From a checkpoint of a small image classifier.
Data: trained on retinal OCT scans (Kermany 2017), 24607 training examples, 142.5 epochs.
Rows from block 6 of a small image classifier, named by matrix and row number. Rows with one number belong to one channel. Each number is 50 + 15 x the weight over its row's rms, rounded and kept within 0 to 99. All counts start at 0.
After each channel's rows are labels from the 100 images, of 14976, where the channel reaches its highest value: "responds to" is what is common among them. Only what is clearly more common there than usual is listed. The data: retinal OCT scans (Kermany 2017). In brackets: how many of the 100.
# c3: 3x3 conv, stride 2 (model.blocks.6.c3.weight, 384x192x3x3, each kernel summed), inputs 96-191
# c1: pointwise conv, stride 2 (model.blocks.6.c1.weight, 384x192x1x1), inputs 96-191

c3.184:43 44 53 50 75 58 57 24 47 29 40 46 74 56 73 39 32 36 56 58 50 57 29 63 61 43 83 45 44 52 67 43 45 42 76 25 69 21 67 39 57 42 62 60 72 62 24 37 48 35 53 56 52 37 76 54 48 45 55 52 65 72 49 26 30 57 46 66 63 59 63 40 66 58 55 61 65 36 51 67 30 35 53 31 49 64 36 45 96 28 62 31 43 40 55 55
c1.184:51 36 37 57 67 37 52 32 36 39 31 46 40 57 52 28 28 23 44 41 60 61 53 48 50 10 60 45 29 39 54 48 51 41 57 44 58 51 52 49 39 56 48 51 58 56 48 28 46 36 48 37 31 44 67 35 39 38 42 57 56 44 22 47 51 55 53 62 50 62 67 41 45 58 49 60 46 35 20 72 29 47 40 41 19 64 35 43 59 58 37 22 27 49 46 52
responds to: finding: normal (87)

c3.190:40 40 46 64 32 70 64 47 62 64 64 42 48 35 41 65 45 69 44 46 32 40 60 57 32 27 81 34 61 65 45 09 33 33 62 42 62 31 25 47 57 13 34 47 56 33 06 38 47 32 50 42 11 29 19 28 44 50 37 47 46 49 56 12 38 41 28 36 63 38 42 64 52 42 53 43 36 54 41 50 43 51 30 72 46 55 34 36 47 47 57 28 25 31 45 43
c1.190:18 50 48 65 24 50 40 49 64 60 67 34 38 49 55 52 61 63 60 32 46 44 69 51 10 39 62 40 72 43 56 16 46 32 44 49 61 50 37 49 64 28 35 43 59 54 19 27 44 65 72 47 11 40 32 39 35 41 41 34 58 28 52 29 51 50 54 43 47 35 38 70 60 46 52 48 47 67 33 29 35 62 34 78 45 52 39 42 44 50 44 25 45 22 45 24
responds to: finding: drusen (50)

c3.30:41 56 47 61 31 46 37 29 39 38 56 30 34 52 34 63 27 52 43 45 31 37 47 84 46 50 76 50 14 46 39 46 29 26 35 27 77 47 57 95 70 61 46 49 43 59 32 54 38 61 65 61 40 32 48 74 61 58 38 40 31 47 29 37 44 33 49 25 62 51 47 76 49 51 49 39 21 54 31 31 60 58 30 48 46 39 60 50 37 34 60 32 21 51 58 39
c1.30:34 66 47 70 35 58 44 37 41 52 29 44 30 50 27 55 47 48 36 43 59 35 35 61 38 27 60 37 10 44 30 56 31 26 36 44 74 60 77 84 50 54 50 40 37 65 53 54 12 41 67 57 62 37 54 77 47 53 33 33 18 29 21 64 41 41 37 25 57 52 34 71 44 61 69 40 13 49 51 44 59 40 50 30 64 41 62 54 39 52 68 48 26 45 71 42
responds to: finding: normal (84)

c3.44:38 59 59 19 41 61 59 30 53 46 44 58 43 71 69 51 37 69 44 59 45 17 50 73 55 36 68 40 46 36 50 25 58 39 54 34 82 61 48 47 60 81 75 30 65 94 20 43 47 35 68 62 26 39 25 37 56 51 24 59 54 30 28 51 34 61 57 69 67 36 37 66 55 59 51 31 50 44 30 37 23 56 45 26 54 57 38 33 80 47 50 27 27 48 64 55
c1.44:31 56 47 28 45 46 63 52 64 40 46 68 45 62 59 55 47 61 54 51 49 32 41 62 60 48 46 47 47 41 79 37 63 63 47 32 57 69 26 53 58 67 40 32 53 94 55 45 46 73 76 45 43 43 54 82 55 47 39 40 79 49 40 40 47 24 69 77 35 65 44 52 68 57 62 47 51 43 50 44 68 63 49 28 65 58 50 35 61 70 65 54 30 17 38 56
responds to: finding: diabetic macular edema (37)

c3.64:47 46 53 78 51 58 60 50 57 61 54 64 60 72 55 76 73 47 59 48 67 18 85 68 51 34 84 45 55 36 53 25 54 42 44 55 54 59 66 40 49 46 66 38 51 29 36 47 36 54 46 58 45 62 43 35 43 49 46 58 52 49 76 29 54 46 35 59 86 54 54 55 47 67 55 53 65 72 52 58 41 54 40 43 40 43 60 53 46 50 68 38 39 42 58 46
c1.64:52 72 56 68 53 43 44 38 57 41 55 54 52 47 40 83 74 30 51 44 49 31 62 50 50 33 63 32 39 13 47 31 58 39 52 62 78 47 52 63 40 73 71 38 40 29 28 29 43 56 57 30 46 32 46 14 39 51 47 53 18 40 66 38 53 20 56 65 66 38 60 47 33 65 31 44 49 61 50 61 25 42 29 41 20 50 80 55 49 79 47 44 36 44 77 41
responds to: finding: drusen (77)

c3.88:34 35 46 41 28 29 34 39 38 34 30 38 43 41 34 50 37 39 43 31 42 12 43 38 36 40 54 41 35 37 47 15 25 35 37 28 36 34 40 51 38 34 34 45 44 48 22 40 15 35 46 32 40 34 33 54 37 40 37 38 38 32 33 19 32 33 37 30 35 37 37 47 51 39 40 42 51 44 38 41 42 41 48 28 44 34 32 45 45 25 43 33 37 36 35 38
c1.88:28 38 42 29 42 38 30 24 42 27 41 39 54 33 33 54 43 48 48 28 35 26 48 27 41 38 52 41 32 44 52 13 38 43 46 48 42 27 40 58 52 41 47 59 47 37 28 28 10 43 52 34 36 34 35 48 38 47 25 40 17 45 33 20 39 44 40 30 55 31 42 39 46 45 39 39 40 50 48 53 36 29 46 42 36 35 31 27 57 55 40 44 43 42 36 44
responds to: finding: drusen (42)

c3.127:43 33 72 51 60 41 52 57 70 65 74 65 55 35 42 61 72 70 59 46 37 21 35 78 53 31 81 43 64 71 35 46 72 35 21 38 66 53 53 48 61 38 52 25 62 56 65 47 56 46 47 54 30 35 69 51 49 50 29 80 42 56 82 48 54 57 55 69 73 61 49 45 67 66 43 32 69 39 52 38 58 35 63 42 57 31 51 65 73 43 39 51 55 61 55 66
c1.127:44 47 72 27 61 52 72 67 72 54 62 78 45 39 54 59 65 72 57 54 50 32 54 68 41 47 59 66 60 62 32 45 90 30 45 39 46 74 61 49 70 31 59 36 43 56 64 52 43 41 61 44 44 50 69 71 64 27 62 57 62 60 58 63 60 64 56 69 60 60 42 52 67 71 67 48 63 64 74 59 63 55 97 35 79 58 49 54 80 67 61 51 36 65 54 53
responds to: finding: diabetic macular edema (54)

c3.311:23 26 37 50 34 64 42 38 32 41 45 38 32 33 23 60 38 78 45 28 24 24 46 52 26 24 40 53 37 46 38 22 37 33 29 39 42 44 29 34 50 19 27 40 68 46 31 41 32 32 31 58 46 39 30 41 49 42 26 38 43 43 46 19 47 30 36 38 41 46 37 28 51 39 56 43 46 54 36 29 46 26 32 45 49 54 41 32 36 36 40 38 20 37 31 43
c1.311:51 26 48 42 32 44 53 25 25 33 46 52 36 35 21 64 55 68 51 41 39 31 59 59 35 36 42 38 33 35 44 21 37 37 41 51 53 44 47 35 50 35 10 45 77 44 30 41 28 48 36 70 36 58 34 26 46 58 28 28 63 42 47 38 50 36 45 19 57 54 47 46 36 51 71 52 33 53 39 37 42 10 16 44 37 55 38 50 15 46 40 12 28 35 48 29
responds to: finding: choroidal neovascularization (61); finding: drusen (36)

c3.383:68 73 39 36 65 57 49 51 81 46 58 48 50 47 34 73 54 82 45 74 50 60 44 58 50 55 63 69 43 69 41 53 80 43 50 58 38 67 46 33 50 08 54 60 57 30 34 48 34 58 50 35 55 53 62 30 35 56 48 86 54 33 58 37 60 52 35 87 52 18 47 33 63 52 57 55 79 68 49 79 30 65 70 32 36 65 61 51 77 47 39 20 44 57 75 69
c1.383:52 56 41 58 59 59 58 66 71 57 51 57 51 59 52 58 54 88 56 69 41 59 64 51 61 54 40 62 26 44 49 20 62 65 51 35 63 87 59 40 39 38 52 62 36 66 56 56 37 73 52 54 47 71 72 45 53 52 98 54 84 57 53 11 65 62 40 70 36 46 32 44 77 26 48 57 51 79 51 89 34 44 61 59 65 57 64 57 63 64 58 37 34 61 75 55
responds to: finding: diabetic macular edema (53)

c3.131:33 19 35 50 40 58 59 36 25 41 60 35 31 48 36 53 30 50 43 34 35 37 56 43 38 41 41 54 20 37 32 34 53 40 43 43 42 55 28 47 54 34 21 39 60 35 43 43 48 34 29 31 48 39 18 45 49 51 32 56 37 16 23 54 44 48 44 33 53 40 40 28 48 53 53 45 47 50 32 29 39 27 44 23 31 41 36 29 46 40 47 32 09 15 29 37
c1.131:34 20 37 34 51 47 50 28 44 43 60 46 45 52 32 48 41 64 68 40 23 39 49 38 36 53 46 60 19 43 56 54 53 51 55 62 65 60 41 48 32 43 28 43 67 64 42 42 49 52 49 23 36 60 26 32 31 68 32 39 47 11 42 62 47 23 68 37 35 40 59 27 46 49 46 54 40 47 30 26 42 19 54 33 34 42 37 47 48 72 52 21 31 08 37 39
responds to: finding: drusen (34)

c3.330:41 40 44 60 46 41 30 53 51 42 43 44 38 26 39 60 39 37 40 19 40 26 57 48 46 14 79 29 44 23 40 16 20 19 36 42 33 36 55 44 48 30 51 56 48 33 26 41 53 45 35 56 40 30 31 32 43 50 38 48 38 40 50 15 48 29 21 51 61 40 42 29 36 41 41 42 59 40 51 53 32 37 30 34 32 43 39 42 58 25 51 19 32 36 63 25
c1.330:47 54 39 41 38 80 26 80 55 43 64 43 34 18 29 60 29 44 33 27 47 52 47 45 55 20 66 42 49 38 48 42 60 39 41 46 35 45 51 49 44 39 41 58 60 38 18 43 55 57 47 42 36 34 30 39 34 46 35 54 48 34 50 41 42 43 36 56 59 29 64 25 53 39 35 36 68 68 49 54 46 29 24 52 36 42 34 31 47 46 38 39 67 42 55 18
responds to: finding: drusen (83)

c3.337:51 52 85 34 48 39 67 65 58 47 58 67 33 52 59 79 55 45 38 40 64 49 43 68 52 43 47 47 49 43 35 64 85 38 38 42 99 36 42 64 80 52 69 41 37 86 32 49 43 39 77 53 46 54 34 59 60 64 49 86 66 57 58 85 41 68 81 86 37 30 67 48 73 59 45 33 49 27 44 49 40 59 66 53 66 69 48 47 48 45 45 58 22 35 50 71
c1.337:43 78 78 44 58 58 68 61 55 61 40 62 63 57 80 60 63 42 41 44 72 52 68 58 46 39 44 61 43 37 49 43 70 65 49 48 66 64 49 50 65 48 60 60 43 85 86 55 44 74 77 52 70 56 54 82 59 40 61 61 84 75 57 60 52 65 65 62 43 47 59 78 81 46 80 49 42 55 61 68 74 75 73 34 71 67 47 44 51 57 79 49 42 48 52 63
responds to: finding: choroidal neovascularization (73)

c3.145:41 73 70 70 53 55 47 39 44 50 41 55 33 32 23 67 63 39 65 28 38 22 62 52 43 53 65 36 85 48 54 32 42 36 20 62 42 63 58 28 16 38 50 27 64 44 36 47 30 32 27 48 38 35 41 31 50 37 26 28 15 30 61 60 37 24 22 43 56 25 43 73 29 66 67 54 32 70 74 70 41 28 57 54 51 49 47 44 62 42 68 47 29 38 60 41
c1.145:47 60 61 64 33 44 54 32 46 59 54 56 36 45 30 37 71 45 29 44 30 32 54 66 63 58 57 57 76 28 67 44 47 32 36 52 34 50 52 37 23 57 52 41 58 74 39 41 45 41 18 55 28 59 37 50 41 47 47 47 49 43 44 71 18 34 34 45 55 38 56 73 35 71 55 61 44 72 56 59 37 29 61 78 48 43 34 46 26 50 42 55 51 29 37 16
responds to: finding: choroidal neovascularization (63); finding: drusen (37)

c3.150:76 47 27 47 46 25 43 19 43 43 57 38 38 51 44 51 57 28 34 47 44 60 20 40 47 25 18 11 51 44 36 58 58 43 64 64 40 51 45 35 35 34 41 27 34 36 61 36 43 28 53 28 30 58 51 26 22 50 44 47 63 46 37 44 41 54 39 83 44 35 44 46 20 32 53 22 44 22 46 76 34 29 42 55 51 53 39 48 45 53 34 44 52 47 54 42
c1.150:45 34 62 43 31 34 48 42 36 37 71 41 44 47 66 56 39 23 34 36 31 29 20 51 52 36 29 35 45 44 59 45 56 68 81 58 22 52 35 38 16 35 34 36 24 38 43 32 43 53 38 42 37 53 22 40 40 49 44 34 52 49 28 40 71 51 47 65 65 58 56 35 34 31 49 40 42 34 42 52 45 23 61 43 30 48 32 40 40 69 40 46 44 26 32 54
responds to: finding: normal (99)

c3.308:48 37 61 72 47 56 68 71 54 81 90 54 43 43 37 72 55 62 45 60 34 43 50 47 53 81 47 65 55 49 31 91 69 56 40 77 57 61 61 47 54 51 37 47 57 65 56 57 59 76 39 64 54 58 42 41 33 79 75 53 44 40 58 90 40 43 61 42 43 38 54 43 49 54 48 48 46 62 64 20 56 30 61 75 54 27 77 44 47 67 42 43 51 50 62 86
c1.308:52 34 61 57 47 44 55 57 41 71 57 47 44 36 46 54 65 52 41 49 20 32 27 54 66 74 48 51 46 40 44 74 78 57 53 70 62 70 64 31 58 46 39 37 46 56 64 60 50 70 12 76 30 39 48 28 35 52 72 44 11 14 56 88 26 23 69 51 48 38 41 30 67 72 50 47 34 59 53 33 28 32 60 68 43 16 49 59 41 69 32 40 48 33 66 57
responds to: finding: choroidal neovascularization (74)

c3.294:25 58 62 99 33 64 38 10 34 79 58 36 40 48 54 71 38 55 61 27 44 46 61 69 42 24 49 37 66 65 34 43 45 43 39 34 61 41 40 34 55 50 55 44 49 58 21 37 43 50 75 63 42 34 21 44 44 32 40 59 43 71 67 36 40 80 53 54 48 49 31 31 66 56 48 31 65 53 43 19 35 38 50 65 31 36 32 33 59 35 27 33 58 29 36 51
c1.294:29 68 47 99 24 48 67 36 38 58 48 79 42 55 67 52 65 53 67 35 84 53 79 50 55 31 53 41 81 50 45 28 56 46 42 34 39 65 47 44 69 44 44 34 57 53 50 45 66 64 68 49 40 31 58 59 62 49 66 41 55 43 51 37 50 59 54 52 33 47 42 49 68 54 61 19 66 74 58 56 42 66 67 55 57 37 47 58 56 31 54 41 35 49 53 60
responds to: finding: drusen (32)

c3.324:54 59 50 64 58 59 42 52 56 48 44 38 52 31 51 67 24 38 32 38 44 23 33 56 59 32 91 48 51 42 55 21 23 19 64 45 47 29 35 50 40 36 55 66 72 54 33 32 39 54 45 41 42 36 43 53 41 59 72 54 28 35 28 08 71 32 11 56 69 37 50 47 44 50 53 44 50 61 57 75 37 44 47 31 40 39 41 36 79 34 51 16 45 41 81 38
c1.324:44 48 27 40 53 42 21 41 28 49 53 18 58 32 36 66 46 36 40 39 39 33 36 42 50 42 56 52 31 47 46 36 37 32 56 38 54 22 59 62 39 50 43 60 52 25 21 22 30 48 47 44 29 47 47 27 33 54 64 44 39 20 40 28 66 39 40 59 46 44 60 40 46 39 19 56 52 48 40 66 39 13 37 39 29 43 55 22 59 53 21 31 51 41 55 51
responds to: finding: drusen (45)

c3.97:36 68 59 82 61 55 46 49 57 38 52 55 55 47 56 55 49 44 25 33 47 41 57 50 52 23 91 47 54 25 59 13 25 29 82 37 26 38 49 39 27 35 48 72 57 37 31 43 50 44 40 36 47 47 53 54 51 65 54 62 72 67 28 18 54 48 27 38 70 42 46 50 42 58 42 62 40 33 57 76 21 43 22 30 38 56 61 42 74 47 54 39 53 42 57 28
c1.97:57 59 46 64 64 41 39 40 24 32 50 31 61 55 55 62 42 41 44 36 15 43 61 47 58 42 63 36 32 32 68 04 35 40 66 40 48 50 46 57 47 50 55 65 56 41 33 31 40 55 65 44 62 36 57 44 25 61 78 56 57 68 50 22 51 50 45 59 53 41 49 41 56 37 38 26 07 18 45 76 25 18 19 34 33 52 59 34 72 56 47 41 43 43 55 34
responds to: finding: drusen (47)

c3.162:74 35 45 47 49 37 32 47 37 43 49 31 44 48 50 30 43 47 38 58 44 82 33 31 30 13 35 40 40 22 10 43 50 41 50 48 00 50 55 53 77 26 49 70 46 32 74 62 73 51 60 48 51 37 42 40 43 68 30 76 41 47 45 13 64 57 68 65 49 39 66 18 37 34 38 34 27 21 21 63 49 26 29 54 37 42 35 27 56 27 32 42 50 57 33 30
c1.162:56 29 56 58 26 36 35 42 33 30 42 37 47 50 14 31 44 27 63 41 42 68 45 44 33 26 42 33 35 43 17 40 52 51 57 44 44 54 26 62 58 28 44 64 47 43 41 37 83 50 65 41 37 22 40 39 36 64 25 58 62 62 49 45 63 60 66 58 59 36 56 36 37 45 44 17 25 27 35 50 50 21 36 63 18 56 45 40 44 49 40 27 40 33 36 37
responds to: finding: diabetic macular edema (99)

c3.149:26 31 73 58 78 36 58 39 53 43 19 46 48 39 56 49 49 43 57 13 36 57 44 62 40 27 46 35 81 48 49 42 40 53 56 70 34 45 30 57 57 45 70 65 28 86 72 51 35 40 48 31 33 35 43 47 42 37 33 80 47 50 43 55 37 50 48 72 45 37 39 30 49 34 53 32 44 36 43 71 57 33 52 37 56 47 41 19 49 12 52 59 27 40 43 41
c1.149:44 49 58 44 41 54 64 67 55 48 32 66 53 46 72 68 34 66 45 52 59 45 75 42 53 63 32 61 66 50 50 41 66 62 44 54 90 66 64 61 47 69 60 47 49 96 91 65 21 58 74 75 76 59 62 76 65 49 79 61 59 84 49 47 56 44 69 61 46 65 42 69 77 36 70 56 56 73 66 53 73 61 65 24 76 51 48 53 61 45 81 72 56 45 65 48
responds to: finding: drusen (32)

c3.221:42 40 38 40 27 42 40 32 42 41 34 36 35 37 30 51 40 36 41 37 43 18 43 33 33 32 50 41 35 31 35 16 32 31 40 28 34 44 30 43 45 28 36 46 47 45 19 49 23 40 32 40 39 43 21 44 44 43 43 37 18 33 42 25 53 44 23 35 45 35 36 40 36 48 35 36 43 46 38 44 33 41 49 34 36 39 37 33 37 37 43 12 23 43 60 38
c1.221:34 36 30 43 37 47 52 33 35 47 39 37 44 39 11 48 51 35 48 32 52 29 39 33 37 40 48 41 33 30 42 28 32 36 43 27 39 35 39 61 54 39 36 53 40 33 11 42 13 49 36 43 33 44 20 37 29 36 32 39 21 36 32 38 53 42 17 33 49 30 47 40 37 51 31 50 40 39 45 53 29 30 48 46 31 45 34 37 24 58 34 42 39 46 44 51
responds to: finding: drusen (34)

c3.90:40 65 40 33 59 49 50 16 54 42 43 64 51 47 42 42 32 08 46 57 39 43 03 56 52 24 53 29 18 48 58 44 40 11 52 19 65 33 72 75 47 48 40 34 61 59 30 34 38 41 78 48 48 30 71 49 49 60 39 64 65 56 37 52 30 51 63 56 48 50 56 43 63 62 30 24 56 29 36 54 19 28 43 33 35 49 53 38 67 40 68 35 61 30 67 47
c1.90:40 50 38 56 66 61 37 31 55 53 33 81 52 61 09 32 41 16 40 45 37 60 23 39 49 33 41 34 03 54 54 40 41 23 54 32 65 27 57 66 57 35 59 52 46 51 38 15 41 24 47 39 39 55 80 43 31 49 33 43 54 44 27 41 35 51 56 62 32 43 59 45 62 58 22 32 51 42 29 50 30 13 36 54 32 45 45 42 58 47 63 57 62 34 60 19
responds to: finding: normal (93)

c3.366:48 40 49 55 57 60 32 30 29 52 51 26 39 33 45 49 45 58 32 30 34 45 51 48 22 37 46 25 41 32 44 04 43 33 45 61 32 36 30 26 52 14 28 39 50 28 28 41 35 26 34 31 28 32 23 28 32 35 28 45 43 46 45 02 23 45 28 28 48 22 33 65 47 40 55 40 19 56 45 36 38 41 38 36 34 45 36 39 37 32 36 31 28 45 48 25
c1.366:55 34 60 59 62 30 47 37 23 57 62 33 41 35 50 76 40 51 41 23 19 60 69 42 19 33 46 23 46 29 45 29 41 40 38 28 41 50 47 34 62 28 50 34 44 46 34 52 35 17 48 43 35 31 34 26 16 54 50 50 61 61 28 10 29 63 47 34 25 31 47 71 55 43 46 40 34 71 39 30 50 48 40 63 33 24 40 56 31 16 31 29 31 50 67 26
responds to: finding: drusen (71)

c3.291:38 67 66 77 33 46 53 48 62 78 46 68 69 50 51 61 63 77 61 59 55 53 62 62 64 65 63 68 66 55 47 58 70 54 53 72 76 66 60 41 66 76 47 52 84 66 52 55 60 69 58 56 59 57 68 68 57 38 37 50 55 64 67 52 44 63 67 51 69 65 58 91 63 77 59 50 66 63 77 51 38 72 59 82 46 50 38 55 64 61 62 61 58 74 72 73
c1.291:26 50 62 56 61 42 32 53 61 51 62 50 39 44 43 55 62 47 53 48 83 35 44 38 80 54 51 66 34 38 39 51 78 59 54 56 61 57 27 66 75 72 49 66 71 23 28 43 26 46 74 46 46 50 55 44 51 38 52 33 58 69 56 45 34 74 57 41 69 75 63 91 42 73 50 33 40 80 68 25 45 68 50 57 34 54 16 54 42 43 36 68 58 61 74 44
responds to: finding: normal (86)

c3.118:44 34 80 75 51 69 67 63 59 81 83 72 75 49 35 63 56 73 51 89 47 34 52 57 48 53 32 58 54 57 47 58 43 44 25 45 65 46 41 44 42 47 32 54 84 42 53 66 40 52 36 56 64 71 35 66 49 73 54 59 35 55 61 54 25 28 42 38 42 49 49 57 44 34 57 37 21 53 45 36 66 36 70 41 51 52 67 41 40 44 71 36 71 45 49 41
c1.118:47 46 57 68 59 37 50 35 67 65 59 62 64 37 33 49 60 71 59 55 35 58 33 55 55 38 40 27 66 26 31 42 40 36 38 46 63 27 40 54 67 52 47 60 60 40 40 46 53 24 45 52 24 58 39 27 39 53 35 61 11 32 63 63 44 42 28 52 44 36 55 57 52 54 29 33 15 63 22 46 10 11 52 55 05 40 42 28 35 53 40 36 51 41 55 36
responds to: finding: normal (80)

c3.345:58 60 42 66 63 51 70 51 44 83 78 48 35 59 48 74 56 41 49 27 65 18 63 40 44 44 40 55 68 65 59 65 53 63 40 83 70 43 50 27 35 60 35 26 47 83 54 71 45 43 49 52 69 45 18 47 63 62 53 77 62 48 35 73 54 58 38 28 51 39 37 44 61 56 69 60 35 61 53 40 37 32 25 53 57 41 38 51 03 43 59 43 38 13 57 71
c1.345:54 55 42 78 78 62 46 45 48 70 65 57 47 71 49 61 60 38 61 28 55 17 65 40 48 67 39 53 43 53 62 59 49 46 35 81 45 37 45 44 48 53 25 29 34 51 29 44 40 53 42 49 62 38 40 28 46 71 43 56 43 34 33 64 54 44 32 55 46 43 47 43 38 53 58 51 28 53 54 35 25 11 42 52 35 49 47 40 45 68 57 27 24 41 58 49
responds to: finding: choroidal neovascularization (99)

c3.320:46 24 54 49 37 54 44 47 51 47 53 32 32 26 29 70 48 75 38 38 70 33 65 52 45 50 84 32 57 34 56 15 44 38 60 47 53 58 21 47 42 46 35 52 61 59 39 50 40 57 33 24 21 36 43 52 35 38 58 13 58 54 42 00 42 27 20 28 62 38 41 76 37 49 45 39 37 52 52 45 48 66 40 47 41 40 49 53 17 58 49 49 28 47 38 27
c1.320:18 49 39 66 50 42 41 37 41 46 47 26 52 30 28 57 57 50 27 44 65 33 60 32 38 52 50 32 30 31 50 07 52 30 72 36 56 46 18 44 40 57 41 52 69 41 44 61 24 45 68 25 22 34 31 51 41 45 59 27 53 39 66 17 33 56 29 30 44 38 33 68 32 44 35 18 50 66 49 30 52 38 24 63 45 31 64 26 37 61 44 53 37 40 44 44
responds to: finding: drusen (75)

c3.242:45 61 70 71 38 66 75 59 47 65 77 73 38 56 64 70 50 32 56 63 75 53 49 64 36 47 60 43 51 58 72 79 40 27 65 47 91 51 37 52 59 55 49 38 52 58 45 64 34 54 63 63 53 58 93 89 51 67 56 59 53 50 56 77 36 65 39 16 62 50 27 84 79 45 51 34 47 61 35 17 63 47 57 35 63 51 49 37 28 24 38 61 45 32 52 33
c1.242:20 48 49 54 43 63 53 40 33 42 66 35 39 27 36 51 57 46 38 47 58 43 33 44 35 37 53 44 39 40 50 80 45 35 57 47 68 23 47 48 48 48 42 36 41 27 19 46 36 57 36 64 32 60 60 42 35 66 49 45 35 33 53 78 41 43 19 38 60 46 43 53 37 70 25 45 27 28 36 30 56 34 36 45 49 28 54 31 30 52 21 27 25 35 60 13
responds to: finding: choroidal neovascularization (98)

c3.241:29 51 45 56 49 39 68 33 53 59 62 56 50 49 19 55 53 60 34 32 19 28 68 56 22 24 45 27 22 41 49 17 44 22 69 50 55 36 42 43 37 33 33 35 64 66 31 48 59 53 37 45 56 56 20 16 56 65 32 74 82 45 58 54 48 30 44 31 50 39 58 69 46 48 38 34 40 40 28 22 34 06 43 35 28 44 54 29 28 55 63 48 40 50 36 48
c1.241:46 37 46 56 72 39 64 28 66 70 46 41 68 35 47 47 45 48 31 32 17 13 50 68 28 14 50 15 26 41 42 23 44 50 48 54 56 44 45 57 42 39 35 33 52 75 61 47 51 28 55 53 65 54 11 40 51 52 33 74 74 15 37 48 57 43 61 46 56 30 48 86 55 53 47 41 27 69 47 46 30 11 46 26 40 32 46 55 43 55 54 59 57 37 61 44
responds to: finding: drusen (54)

c3.218:79 43 35 64 61 32 60 49 38 56 64 37 24 38 32 50 56 66 35 44 52 48 52 47 43 74 56 61 37 48 54 74 62 68 34 71 55 55 45 44 32 57 50 43 48 63 34 34 56 65 52 32 68 58 37 58 50 57 39 74 26 45 31 89 54 50 53 47 46 41 55 20 43 59 56 53 48 47 56 58 61 24 61 83 30 71 41 44 68 77 43 39 41 37 57 69
c1.218:55 30 48 56 64 50 64 55 24 57 51 53 35 57 34 52 38 58 71 41 38 29 48 63 54 69 53 60 29 25 48 71 53 60 34 67 72 37 53 53 40 60 65 60 23 66 26 43 33 71 34 42 51 47 19 56 41 35 42 52 22 36 39 70 40 34 45 38 55 53 54 22 72 64 56 40 48 65 37 70 50 06 73 56 29 70 42 49 55 67 32 50 49 36 45 69
responds to: finding: choroidal neovascularization (100)

c3.329:54 99 45 49 44 33 49 48 42 35 42 44 58 28 30 32 43 52 53 62 52 78 45 26 47 53 49 51 49 59 44 44 48 35 59 35 43 52 61 75 58 85 23 38 70 66 64 40 60 56 49 59 44 49 82 83 63 64 79 46 60 76 48 40 55 39 45 38 37 57 71 54 43 58 45 51 20 31 76 48 59 31 31 58 66 52 41 67 74 52 65 50 78 62 67 24
c1.329:25 93 53 64 44 55 42 39 51 40 44 47 33 14 52 23 42 36 64 62 52 63 68 52 46 39 41 47 36 39 46 40 48 55 68 10 52 52 35 70 59 65 35 42 62 54 62 34 73 28 59 66 48 51 62 72 61 63 39 41 56 67 62 36 60 71 81 26 28 59 63 47 61 59 50 63 26 36 70 48 63 46 28 78 52 40 59 40 68 76 58 62 62 44 57 61
responds to: finding: normal (100)

c3.183:69 62 43 59 34 31 41 29 43 25 63 48 31 39 57 48 36 11 49 42 78 82 56 32 46 57 72 62 37 39 33 42 35 31 65 29 49 38 55 72 65 80 57 57 61 61 52 70 33 69 65 73 58 30 52 70 64 48 67 53 41 54 41 59 22 60 52 34 56 51 31 43 31 58 32 31 09 41 37 47 58 62 20 47 68 51 21 46 27 50 54 66 59 56 28 31
c1.183:25 75 68 73 43 66 50 55 49 52 51 60 40 35 59 33 54 20 33 35 81 73 63 32 43 44 49 64 80 31 45 48 27 61 61 47 49 52 58 49 43 66 26 37 37 74 83 78 33 48 73 73 62 50 58 73 58 46 73 38 44 51 57 64 43 45 44 32 50 60 21 46 58 62 44 47 19 50 54 38 85 51 61 47 81 41 35 59 26 50 64 61 57 66 24 41
responds to: finding: normal (97)